Weights of a small contrastive image-text model: text encoder norm layernorm.
Rows from block 6 of the image encoder of a small contrastive image-text model, named by matrix and row number. Rows with one number belong to one neuron. Each number is 500 + 50 x the weight over its row's rms, rounded and kept within 0 to 999. All counts start at 0. Numbers have three digits each. After the name is the row's rms in percent of the matrix's.
Before each neuron's rows are labels from the 100 images, of 14848, where the neuron reaches its highest value: "colour at peak" is the nearest of a few named colours to the mean colour under the peak. Only what is clearly more common there than usual is listed. The data: photos with spoken descriptions (Open Images, Localized Narratives). In brackets: how many of the 100, against the usual share in percent.
# fc1: MLP up (encoder.blocks.6.mlp.fc1.weight, 1152x384), inputs 0-76
# fc2: MLP down (encoder.blocks.6.mlp.fc2.weight, 384x1152, transposed), outputs 0-76

colour at peak: pink (33 vs 8.7)
fc1.542 098:456472469510465510492494465482435535509429499530543591553502582456459580452590570421487558523498512547509567541609467489451518548560517425449514489596409453518493506605535618381521506527431408433515475439496434512448542468507447548
fc2.542 099:510592556431524495421467489533469534561482557553489526535476475435463483500474545513506483534545444543473476524517546478504523368598463510522463515456467478525363463467387488528400559533583538395572445513495513543428470460498478481

colour at peak: black (66 vs 12.5)
fc1.56 097:517537464580500521502478469465563552418469461536493535558574497554527525494432462563335376457458385537625459516442473554463518540450488493493603550530519521527523448486512536524551493558453480525485504488440525518400559550491494504
fc2.56 101:481476474590496420464513463494489441425513468570478473414442512476462531468462446514515566519470457540446476451577521563580544576579393515624346523506423475462533579526430548384434484489458405511454557457428512478532542575444507580

colour at peak: white (42 vs 5.4)
fc1.363 095:520415506506467592550566511478528551502528512489535448495497630495405459529478521550532461572493568460491489526468477485402434498522510612408453502505543494443557573463500433540638588592444494487472498522566554429487499492575592538
fc2.363 091:509552391533430508477569525482504546426460509425576455494486533437410519493529580500513447508508539479500520522511511476458521472453590551470510496413488535516561515499510471495485487476465553462521469466467474540499521558424627422

colour at peak: black (29 vs 12.5)
fc1.521 093:465510543529525441487564495487557505512536466485540566453504487536529519377441472397491452417459498559441556400580505489490516512458504573477546437498596554459510551600459530553524611498469558487504510481481555518454531570499545491
fc2.521 089:489545487586549473520525565509426477469507430502545430492345524424492471530501543545436564469422474466509487514519521539572428465509441635548523483459453479472515475504510497571469449503587506475475471455490546428457584489559528584

colour at peak: pink (25 vs 8.7)
fc1.545 104:510555425494518515470508471538515464455460469485327459556539516563471532549492524576496542591535491401539514414424508479463509545441506499506481495597525488533468464534516523473573453498522452445449413481467537493371536569410535493
fc2.545 108:452500446533467486488452473461532507541433499534503527516531475545553468531513535457551543543510530570545536543587492387419500510561482462476535417443512510462534526489548446490410505486582466437519429483488498516492500478489396547

colour at peak: black (49 vs 12.5)
fc1.365 107:583584524513520558519480561523479527542499552639569468555562556539572507587575405594463530510553539518545462516538512511481440476538518538525458508500521557520479538577522537581449440455584513498533547449571436504535500521477523479
fc2.365 115:389464571498474487590492542506563572536447467483462468491471502497580505533582537521443487574494455524468533581546551444489449521516471420531569499574558445464460430493506499504510537514412494537437542501442453494496469582493506490

colour at peak: white (41 vs 5.4)
fc1.644 100:465557518478449455467509443488518539448426526507422515417507521391452416412522532470519486464471444493515532513536418612509551486539482552541602536547525563576572545490514476505556465474458480430498473418517520494437534491440529500
fc2.644 098:569523531544476394549434527446470462405613499464495503547511401493476467471501499472553552469524566525573559489474501550501487503471519455539587505451501519621530547483542467482551546437546517520463497438435455520563463475507453517

colour at peak: black (58 vs 12.5)
fc1.340 100:479587535439474560503537475465444576423529568485527526531496521505504359467492540541477566577572485478573483562526437474542466495452433591578550471450464475546523442482531469488524527508495493571524531493523551502418490458579477499
fc2.340 096:492532589441613431443521534456490465502512563531555489461554442500545444552499416531534499404515570531399530531496486564395483437441500486369411537520458542407518445498466607511484436492478519441409406502490485578433469529482526476

colour at peak: pink (33 vs 8.7)
fc1.696 096:488496427644521549467483430477554565606528542571474543593466491548506500558524551558547501512553545474497534572466346508454508516546521479552585445488481469508483406436477427539524548549545448472618525470510467516408511562445498489
fc2.696 100:456510407491435515450459517539457560607485446503425500501522466500467508501519555472472480488477430529562475524618562521516516529482419494472490523462416422482527418577394584542472489417520487444488549548466484508471436423488622465

colour at peak: brown (64 vs 32.6)
fc1.311 095:500539473488503566496521555548543470529372553486498535579529435505560452451563527504462490504461550540567398419455485529562425488385517495485439555536582545507441502569388508464526539568526548425471487516496569542476513398499543508
fc2.311 101:570512431508500594508535539506433398508569409413543508536632544550516474470588455519443564477582541538494547528517575516505483467476460534515546561414567591612562443508485529529436532451503509482496433592384537432561514470456531453

colour at peak: red (29 vs 0.4)
fc1.25 098:536475513409506501446495506611476592517549489579468401559473528505573549426491501426540509521512549441534467473451456488451433509473417425460417508520504486482474570547484430545424491515532553520542528476532491528555509395446525500
fc2.25 097:482497476471604512558462543558549547482453529427537548594469490564492448480507505460476499528531476437581530501568440481504427568490479442488575499463484475438528544492439532448439511587522490539501613493505524498515518569501517536

colour at peak: pink (29 vs 8.7); white (25 vs 5.4)
fc1.84 096:436548498498536477417547486490521436521581420515464480426517488533475445538516588458404548575453511458551419502395515406488534534440548562497482451437483532531476518529549557583452581469547445550484585471497497525459492486468556445
fc2.84 100:460516548418489488444472547482487542435495493486495495411488491540548516501446516514410526494551409477500526563504519544515523547566583567518566541659493503482466498493504582597478488404550549435453509506417557508485526529416500436

colour at peak: black (49 vs 12.5)
fc1.744 095:494485539573494545564525566508496481417462420486614421454408520579422430493457487446543448505517510501508502502465412545444498497500488468472569481522609512457574515442514558503542543470494573492477490474453553469479521553499545581
fc2.744 107:507478460541505533511451589503503467502482434543472549483470519561469462540552475488520496563428457459492516516505496554450509596507457492565496517588453419499417463446518484524541459473453486403513573564547501525504508551572473563

colour at peak: red (30 vs 0.4)
fc1.103 103:438450490402536455491551462478513511450434556523528394576503587476471561502492578464537475530514501469453488487559589469612459536423504535490461583455431530474506544414575442481495427490586481575412493508493449519546513456528525479
fc2.103 106:500523483592514378476481481481580590504456567463503523498464496463575473477470523439522446472554412489513514514569447445511543478507465520514500546509452510512490450507568515440558473555452494461478572568531447528428464475530428497

colour at peak: white (28 vs 5.4)
fc1.637 098:506456503478440591483511407474471494544525446491486457550558500521554422531541511462465500520530435582534467420519487505593474569580446517471547580522467502559525445491481486521543539496533513451459496644437552432555534449497522606
fc2.637 103:614531443522467543510544556508491494472497506478582541482434489468527446393389447532534487577490487520552498476471521428436511547555497579501479517540472512495581455460480542525501464469608607517429540529512493600457452522522555403

colour at peak: black (46 vs 12.5)
fc1.175 102:443505580549530534471434519448426438427431474515523583467515522560429553457560496546504546493518523447471501440499554508459493531423456488443478544519478525490540430447501466504465537448486492540482447572450501458535430463460476429
fc2.175 101:525490498539484501527533504542480557530499493612458491444420469518493462601489544446483519449520525566459539467454419446439546638459541602527538606478474457527472508553518596494459566482464567503439494343532429496543552485487512501

colour at peak: brown (70 vs 32.6)
fc1.69 101:466478530476454477569480490438603490389518552523585486555452436540469458531522560567425533415521578476544508401471452547493478483498515571457481506477460585572524447432465478535555505588463591483455514502441540472559520481630515506
fc2.69 102:471463434480549555426473491478433479526548412563543448582408504511538495541461464470484610490455417400447543509456458507461463518469530420435395456507460453469486493452549482512587441590476542490496508503442416572518475530514487582

colour at peak: brown (62 vs 32.6)
fc1.266 097:483401491468542600478486525453536397500474533512553584526504586434593393432542547494388544490495477501418470475417563557535480510523437567506468404490549514390514460369494484606494485494535444552449494634507515531541502469500483471
fc2.266 096:440516502486588598558584554613474465486444531472602551516440475431522499522531515583527589405508577499512626468515542468476536497525532469609526508516543541519502467447495572590468465513483464504469407619507468562495641494593553487

colour at peak: white (44 vs 5.4)
fc1.111 107:560512500459483531483477476475450530436515579530565475512503589499496486503564527580567535528514623493515519514450449449411539448528455459436519523511508492530508509337559581602594503441477492502532498530520525518447522473522522448
fc2.111 113:490456470539462512555555586482508572553511533502508459526494520515428558570568548462536454508527601511575537496489542478435467386518567543439434565531538515418489503461464508476422501493547502527461406472458454516480498498453507510

colour at peak: pink (34 vs 8.7)
fc1.8 099:542483544492391533472495445469405469528502482501538456496506509462501484530501436510517518484480540502497551453464440446490499500505494496465535451584516391491499446568515518461505505587569599535599527518423484476457491505573524493
fc2.8 098:459565450523441508582517590461494464461555507469541417518426478548478437545446493476497455495464562538483517444479492518509463550462462489584500570466396564451499495518459460457484482463569513469541482523607544519579532453436532530

colour at peak: black (38 vs 12.5)
fc1.685 101:486532457522396498531422535476362571493531498534506418478473625550494470600557480534566477604561467577586597476475496521517503497475577534456485411483528573558446561526518546538499525506575483510493549522477466434452462420539512525
fc2.685 095:517477561485471451513474548557548483528511495472380543468503580533585526497457546529406471425567525470530527462553531572470581519498474447597557471570434485522473436461502532558438480587448441561447484498515433463474550457542443488

colour at peak: white (38 vs 5.4)
fc1.389 097:546489457506435474552538460371417442464495523521453435601514486392640481481517529477588467559547504448561546474505497415570443549534518547457525550536493470412480541471474515465538468528531454447507501531532428469458438408509542441
fc2.389 103:563497538474561463497502487462491556444577460506562460435498551527604510508505539495521525493479536543354534415461442505484472508476523503534393471560473468551486564553474526529502462444485506585481482532611525549440471543583496504

colour at peak: white (25 vs 5.4)
fc1.716 097:510534552567491445494576466375470547420504563543402505531482581483538547498552547532389467558458524531519482524465388487486513550576452506513497520599519486444458598484481551508551548466552416483454481554531518448542463453511483479
fc2.716 098:452455567479496476514466597487537563650520487454499545429482446469480570470476539473569443461460447521464491471542567583508471421593549474487477570485539551479511556646447479457446446439502480413539462456490494433625449469488494482

colour at peak: pink (25 vs 8.7)
fc1.166 098:481599562477536537443469636448413432509509527560413553527490502469443448589507456407491454472553485422496487499576537630447493512460503469380493545513526563500505571472500522490456490589558520555590485479531496531523396498511526366
fc2.166 096:444591476483500405383515427551538469455494466509535522494613487573504604480453490562523599437551468516469476416588518543441376559482498562514452582498494539551545492561486479511516464542598416473536519574566581533506582502461508601

colour at peak: pink (26 vs 8.7)
fc1.333 106:591532439452471538517527539458544537500467547489574500466478465465535486534435508402428538468429517535485449423547576490523531544570498501532439437565514483433461495455526516518460482510442377488566513477530480529501546464537507474
fc2.333 096:563524548572539497475583566542498463438517571504497473555596442506506466447571518555550456539477489535465460431428544475530509561477535522524527515493502558555609545517454548529530431550446437514428552558476516519429514561438480523

colour at peak: white (35 vs 5.4)
fc1.122 096:493574572492556541439530521421526466485536574572514565490494546483617422581577548565535583583518456491557576464501448456530508549465429468493475500591510568422535566406484511520542542506489391512545503468506511458523529589564522503
fc2.122 098:538492496531483491519513550488536494482442565471552435444475514493584580613439577435437539523495445503548586498534658526426598435480447561507518543518475392539530459588498503505621449473573525530569515415449440578450490567495472493

colour at peak: grey (64 vs 37.1)
fc1.532 103:392503506525569457488488479531493498523393536525498473569500489443437481517581520457500492494504462499446411446392459586487557475494558426400476374460442473507524459544505452519519537553480487547511489457531570556376506459517512542
fc2.532 108:447545439395436491526484492447461437497507516443573485604411519495548451578479616599503583430484576419471507516573517482441424504519479458586556474547590512506557547487532451526594497528486591564541452455545546529558531511528474513

colour at peak: white (50 vs 5.4)
fc1.504 100:516497439518612569524485473446462482507527424538496514494483433508436536598536344514495568463428558605551542482508458495514522476485418548451466582437453521459598524464493345502514544540577505491459553487426489584541510486470570455
fc2.504 103:490560461508451390486482649492538493458508448509419438454477498470477451482542556479615472516465439516477474514469510412524528536526479556472608531478437461448472435446462590508526498440516501506505455487541457624449472536477629521

colour at peak: brown (60 vs 32.6)
fc1.299 096:501489459410555500501577564479593469530484466505504473451489414500535565463567454518337520543440478510423567518436498543436553468497434497409453460570508544486443548476529439489498477526477497504526466527580472588572522550572513486
fc2.299 098:565533501492477500512560570473499471511457485454422575522574530472455618553534494462447584484494528522396617489460488438556567534614554439529494433533420571520357571453426581528532450493448457605587538425444517566520499550497464563

colour at peak: brown (67 vs 32.6)
fc1.357 095:530592589469345553465460493470530458474571628462426513629532472526473442443455363502516433403565534473625463575637514571430470599584481398510464476503538528491499489475503469438497532529583464460507493477375458498456447441448458472
fc2.357 102:506477432477553479468473510475566502453475489541557472546439428378481465500465564489494461495607434537451499505508487477490519490521498541441541531418546481544484512480523501463431519518488513481583449407485514546478561431566490537

colour at peak: red (26 vs 0.4)
fc1.263 095:623483515458533448580610520554452515489439496553500174475481441415554525507496481449522491457475525473499496503569506444461440480541491440552456511422526543455477547524528498479549575481620555512496492499573466522547541528544543450
fc2.263 097:487436421516569483525494561513534506450431580515484646523446553540541453504416529489559541542539519524514593525529398471549411499563405488587502400511468556461498588487454520413506571455499508475421594556521538528514540494500537515

colour at peak: pink (31 vs 8.7)
fc1.375 098:586503477503476434529592528446482561491512476527582566515592482497498510451473433547530529507506468430553510563504499495514459544485509503448479562452520522543415429546488500477462513466652461447490556480526480509537514464577464526
fc2.375 106:527475392463427510559622536542473484496495522522428451528485500537459528467554530444506489465381471545572442583421496536437464557482444572614532557568389445519471549424558440534601531437495593465472488601578468497567566554473439527

colour at peak: pink (35 vs 8.7)
fc1.347 100:534572534486457589518399505468475549543493414622464526475486561499427503487477495482501528514562457454539462547452488574513538484466502433503439428445473492485461471476477598550546494539540490506439558567605386423587536486487588463
fc2.347 104:512478501420511519500564530471462516448448514549494430474516604499477446441445450486548437547555460459446477442535549530469425443409538502554491436484486440586488511509490446491487519489614522505581411563601546446512506370453483505

colour at peak: brown (60 vs 32.6)
fc1.738 101:559505591504479480488541558512556490498604454449505544605486538454518595501498481473505550436505484527494461412466471516506553523474483482564690462397481478532585465434479454590562555500502498445440574493486482557504522489516508591
fc2.738 096:624527396478458450595538510460599496516477519419446548500491454458491552590510425518523553484467517496469500480440375421523428446514574580447513602410444524466519578484542523588494485490513464524530501516530495549481552422529404586

colour at peak: brown (64 vs 32.6)
fc1.153 100:627561548541471424515474508554492486489581574376598502490525467509488490525518521513430464492462526462458593507585573462507541489445604590530486530563401568502550531437500495550524481488464434458470526487375553648484498424553459539
fc2.153 096:434492424453540461561497593534487498504491579482548535417427534539523431443553570500481516438435466470467457407533572434493526481497513496457491506528531423557541511555524576472452510514424541520602527566530544552474532436499523481

colour at peak: black (31 vs 12.5)
fc1.403 103:411517480489459597518568540449508561532554536505479481525489464483472445538532455421566529502462421507499476427530570483470455513446493552495549417464446459543577514513474485556539469421494540514616564503478510549566490558483508453
fc2.403 097:445517476389510373550530511528498544499413626467435472474545494433455462517476436534574503507428489492568536564531583456479540511504541496478508568382512483503515504430479594477472466529597460464561534570468480497446470566475585463

colour at peak: white (26 vs 5.4)
fc1.675 099:548493516428465559530498441519465525493510507620474442532437537492462410621543456468479510488447531462489559490488442535569458551486578520493545453587505513516570602353505517436530534560441523421489506553504472456571532442467532440
fc2.675 103:470509568461498419556551543441596495515486424514432569487535539551544546569552487576520516545475510649461473537521505589370455536453474527448479504612559574581514475511495577494500551499492486532509542551517470534504527584449461400

colour at peak: white (62 vs 5.4)
fc1.640 097:546464538408577414509490497474538567462550469526517524536497435450461462556443528470400584517506544452554469445464553503533432542480490516414411490534523519536519555439445559465462515522478495545500462483441540519552502480471622488
fc2.640 100:560584491523464467495536612506513576516510517544573394478432448449505485521507590511569437525519541613448511569512564457452569471575508584467473480518498577512545498543516561492465553487483528466597438467404553492536473540476604540

colour at peak: pink (25 vs 8.7)
fc1.14 099:557521531507477462413519429491525522513494518535466436460521470530469429501510496459513512523525599470511530419502476495469431488472453412509480425523531432517542474568574539539419564542490499387431481477580530476460539487607445505
fc2.14 092:451540437520561486437302538552415488598434470496455504417542482488528556464564459486447563463559490458441527445598455546445428491433460497431479598510478482551508491438410513500500569538516476524478506550559481534517482466556494527

colour at peak: cyan (26 vs 1.1)
fc1.627 101:474470465456487445544485380540500525476459486477533535480530506546480649493486451448486483488522507488463585531460448494463501565503462585452501557545480550564509538555488560484570448545384455506453509417475455477531525490492503478
fc2.627 100:499499559506465506537484474432547469521534505471512394567472395513491480481486495456508468444465484458444611470539490479494449458440517475518546468500516431466472530363577494531478530373583532456510637640532465513483546427629553506

colour at peak: brown (61 vs 32.6)
fc1.105 104:491500470525511575473531481564512495497472433516422536531548519528421557454463455519446449450503435515455507487505484545590516578445527457460450421460482479479468469575500496448488517548537524507440548555508486499416462589464470462
fc2.105 101:442516544469456562458444470463461526502533449546539503523514504511521508472593494535541535480505524566427561521596489466541412455464473541574491510419509470517480542394577423418458472542460538513414482453432541512490445495497433579

colour at peak: black (67 vs 12.5)
fc1.168 097:503557556459447482508504419543491505590443403498498523500492565454537515507536451630434550531430452508483530477442499509489565456505553484574609481561447556483500514409562536510491499509350535471530526460470460504450478480408464489
fc2.168 103:449469529529555422506500459514473517501478476558523534544407512498450499534442438477489513592407526519564426501503447512498497524506501438590433427533504479493547449455490489388507410514432493571569530456511432515458496516514536499

colour at peak: white (59 vs 5.4)
fc1.343 103:392479473494483534547445456487501517461536540519406519528525567507553417492523530581509491501553584460527476472426575457513599498448499576399543508494483508445435548527493523528419568495587515493444486520478588353461592418545566495
fc2.343 100:539492524428417499543539550414442603494523547540511439466519469589470503561450502568555485541450544429385435436529532456489415468506448510428517485473491449527449590504570550522449595527598506403530449452517533519446535557538439507

colour at peak: brown (63 vs 32.6)
fc1.336 103:587516458413559506516406535538510466553498405475497493551540472499399537460482536490505561502546535567515488541606510537492562431463540433523572538569534483452590473447521625443485505442552596545570438451552505512568487524437493494
fc2.336 098:456468520437523502454445489471448387544527495508521530450479527473469511483522503503585537527511489509446508545515523524552424438428498481468474494568474614493533470569552506457436486530446496599513488536556494601495568465499516385

colour at peak: black (50 vs 12.5)
fc1.529 100:533388512543556498495520541485547509474557468412488499512506521439469465479547546539515452508513461474548578464493491474455404435506483569545485517453485472503506470590508561471476551528526595448561627588446403545421479492478553431
fc2.529 096:486498367578442506483459497465469477457538438522572502467507463544503442556402475436485546461496541483438478576496475440457478478511453488383560500554493526505523529542536611476454495503501484527524516461497468539479468533447463496

colour at peak: pink (38 vs 8.7)
fc1.457 097:536454538551457514532518550441543477538525530512475468484544449464428526467444492528567556440557529504542558594527382463543439465571550571469469534391550458556442473575572537519486505444592409424501525389446403441495567519497560540
fc2.457 100:499520434414486482478441525448492519564488465500396583503509462542446488425452510480517551593442443448563469486585503552495440456495530451557483497572421447515523487594404540459452563474555489352501475517500400470554527522446510507

colour at peak: white (30 vs 5.4); pink (26 vs 8.7)
fc1.293 104:600504432527484500595510489460529452449488462527488504474468478565509481417479482525487420413554450529518386434425496545561476474518567501497556519517497516581533510511467563523606455520547545566456530500492433529457494466484531543
fc2.293 106:574631576528506477474532559549523492384451408554530499501592503500464492469451452566511597568561456502448511510528461556424505548504525476518562404492396520513515430411520494462406529372491535505411484536477477488480560522441553550

colour at peak: brown (62 vs 32.6)
fc1.9 097:516513516407447458498564547599519459508542476467434497420545516548447542520465545501474478478531490508426558344516513510511562455423549519514522444577559525469485481546512653478433433603573590543581422558536498528479642475525468539
fc2.9 096:503418460627494510571446491546525537497458429484406481579554431472476472471437586505490509547455540551531500478504520489498443436425397503456516481468446428509570500530467526618496540510533488473516545459530431524535491521419599545

colour at peak: brown (60 vs 32.6)
fc1.87 093:461544475608493591600530517474515559452506525471517480540589476579458419470481467480537515567475473523486471588456388566542525501453496509458526522535515513519514497462360492596543534485590557539459527541464475531563429476446479480
fc2.87 088:535531411609449495580539479469460479470525443448475523461500498527394394514460543488439589457465588580493489461516568445502480502517528390540499509386482493531524448409534544499556513453512513462425527487471564445570396455511566522

colour at peak: white (33 vs 5.4); pink (31 vs 8.7)
fc1.10 096:472463532506532582600510386462520578506499556401509501558499509533494471516491541538563539565453493517535444486433409569557549498561534450518528452510432624437480529517442470453592426525485447464473502449458454484375566448512521492
fc2.10 094:535436496442520463420439494393548524413549392387542511494507491551523519497552498491466516518525500506494580466541483538566517558367551416444527575476543546545554483461581530475466528464536483506510427425512514605438500493406536527

colour at peak: black (49 vs 12.5)
fc1.405 103:449469494643479473540443571459569497512513555545559575446580536579474499572543485460502573553489478514519585521531594450529399533481423464589446597491471543574525469486496457466467645506560441386513537518578571444471527489520498525
fc2.405 100:532518559466552476563557458517393519447427536520473552531479541425434514583531532454472528580439581458534531452493473536560468474478512488558468495438530450502547538501449523456503533479500473425513430596452521467453464448596534528

colour at peak: white (38 vs 5.4)
fc1.706 104:510464423405398543544519443444485538491580522519422578523451467549467521422527463518518485459543539527567430549482468499518486510493497538463603483485508584480473488537450531498524489471450471517450562411516469475513484468514509487
fc2.706 101:516537573518449535556479480519487589494586536448510471461511460474531514496462598517515526552534455590495520515459547570451453515412467500421539577560474435445518595535542512517517501446550492476532521559500466571569480563478501453

colour at peak: black (30 vs 12.5)
fc1.339 102:474522490512489527457541459539527481592499498485512520488450464492487461512518588511423480487422576557554447477459504504534517531522492484532496498504434571573442575451500627453481438463453452527480411539450534465480430461522675422
fc2.339 094:462441468503558544586487410440590481517527398436494468435540518500385519440536490514521517475471507471485549546530399487436562538589515425566481390504441424417567485580546447565424426521545485482528554538576495518474404509508417480

colour at peak: pink (28 vs 8.7)
fc1.208 102:461587458459523495408472392578474578558453393558470523496463499571444418495495516483504431532470582487621481515522439455497442452426549571511541505487495534531531516518512450522487594573491532509558493497452471486383500450484616486
fc2.208 106:548479512447484522508416520559446525456506516495521564533437500605462437481610523401567560500470515605498481541517618540494557530544515450457477487606480556571489510540520421466415453553507378506486514478596495609504457541537474476

colour at peak: white (25 vs 5.4)
fc1.179 096:450481473516507408372481492534515593456421486539424487503431463536478549520611548570557608467538633404484507444461498478450578535498478424475530484573480440473554533434413482533462537486483431610497482552504470513518465504498551537
fc2.179 094:498445539564549499477452495542558458491574540446468503424491491538549573435385479528454543627504506447493524527580458482506441594473542482520510597535474532451550445507433559462537448588501548560467462523516515533502508472452557503

colour at peak: grey (63 vs 37.1)
fc1.207 102:360458467579481504536460536494556556516575515528510475508565451493468481549484474463509435484565495418401447478487505457512508481593567493503431557408588449570429564576490510518489470485481514559505545485491526478493533464500487392
fc2.207 104:566532562621540418538440411509494455490494501447580428525525500517484570494555502452525485488401546536566462472542484479460414519518516457487493478468456478534563532537450484515586486459441524609508573529510376515538523493489444417

colour at peak: black (30 vs 12.5)
fc1.254 097:592500477589484565419547626550456456439568441541532489517503466498514558633420495530471465508481474466551517500540437459414565597521575463495408459476570527561552511526513447531487551559411572524490328517500467483453473506516475571
fc2.254 108:446432512495489390534427511553452504473436438469476535503475463523436547555423466473428572526527466470455483479493450593438528377503519499559455558566431529424442445541532570519448392553527380513472527522466494433427500546503497478

colour at peak: brown (60 vs 32.6)
fc1.698 103:557562547427520423407571452492530589405475503481504491504536526486557427417533512539542411531481489548388518555444543459450540513546384497597569584573467507485384403399462443584454509543523543526482473531570484572481520516605528490
fc2.698 103:495548484490433527478476530488484538506460496461509513512557443462466540504467564511465542489417491450527477504542467432510501446520560490495434501487454507545525493514496535452460503395560526418540563550571534518441518423495442575

colour at peak: white (41 vs 5.4)
fc1.560 097:471431505551547441534585372496524480542465523441498516513442537424570469489484504562440539454458454505519588563520530549530497541545550571483489520523489444536444556488487559432584501534574548393545510515496444527569524444591520466
fc2.560 101:514567426530473453435464531510528427486526480505582494451524372531494542508577478494552441484482449466385493471512508493488574391537408580528543442550443470587475502427527538520544570479562463542516476518570552467598462503430559480

colour at peak: black (33 vs 12.5)
fc1.95 103:498417527434484454482523473511534343580470509488568442501465475412472475538487543462455400472484547519527532438527473558379476587499491477512534458420545558575425576475561529556495424524462600508483499637478409480563507544509565551
fc2.95 105:509503521546493445456545557516470478558539469520485537517445552507474425493519570525532458595582557529494491567456661481503489496437486528540472431563450483530508498550512456452460486519443483468483481528508504561533518581542631520

colour at peak: pink (39 vs 8.7)
fc1.212 103:478497493490519563551492569538457533458478507567528492581501424527469493538414443574522527489552562356553549456415505477491482537584577521428490486571566522482533422598551526370463498502529534454517535458487423561528549429561531402
fc2.212 105:457443380522595551545490535477484546462555468385457468435432454520447538489621561471465480494549438366422435564476514540473404527501455419501416487539411589487414510484458532491460523414387549611467543532439556523472519452443475485

colour at peak: black (29 vs 12.5)
fc1.572 100:469545536392429439422539490388484543439580469403456520583461467439407543502519449512426598537464439485545509485495535450461487566428501422534485372529498628490540481588472512485527501538552544488556421595527474522541508460446439437
fc2.572 105:592510546486511548387519482469506535547430516501525584528529467435515597478558474510504489492514404526434633570456470507477546539482554468459501478563578502629560440451426499503502466594540486548451511519514448515491487509454541574

colour at peak: white (36 vs 5.4)
fc1.138 096:473432547567523569568468503420469536517459510451492501488509501547475408565484459476566554517504517514545452467520502430482474497563517556404424523473525494542479480587522432413557497504468442496504492504501463481488534463539491562
fc2.138 101:558463486579501476500431508497414534557533455463579506491443528557407544536544496484491537555486469521491644564535493495442446530445431587592466555564506545567484437502510458555566521474477490508520400545499426537415519411503573531

colour at peak: pink (26 vs 8.7)
fc1.89 101:536414602534413550472479485419533547391471483482561475525487512513482485569480484552527515460493470492504539564498492495509558460480504560508460525539502526493541449488547475454493464563479493501492510476501560508460430561495520506
fc2.89 101:496430479457488526551404470525434457514586429428561562537533489514526515486437487482510524481453471429551557511590557473534478555442463534476536490504461534518410533560521500506506465592419486470548508535474500450547516567457516487

colour at peak: black (38 vs 12.5)
fc1.422 100:472446498529540505462488586500591554390564565409504519464500505442496501482444455528408565486454548606569678520487593560540500497579544500487542504499551513490534621568472448544436515552440543436517551541502508459546562494502541490
fc2.422 102:533483517515616366485545532527482538474466553527489467562467574522429600495425476562462469544479482463467545439518591490491431508470523495485497477439470467520587507578552499567508526414472375466478501446457544475523547544491554541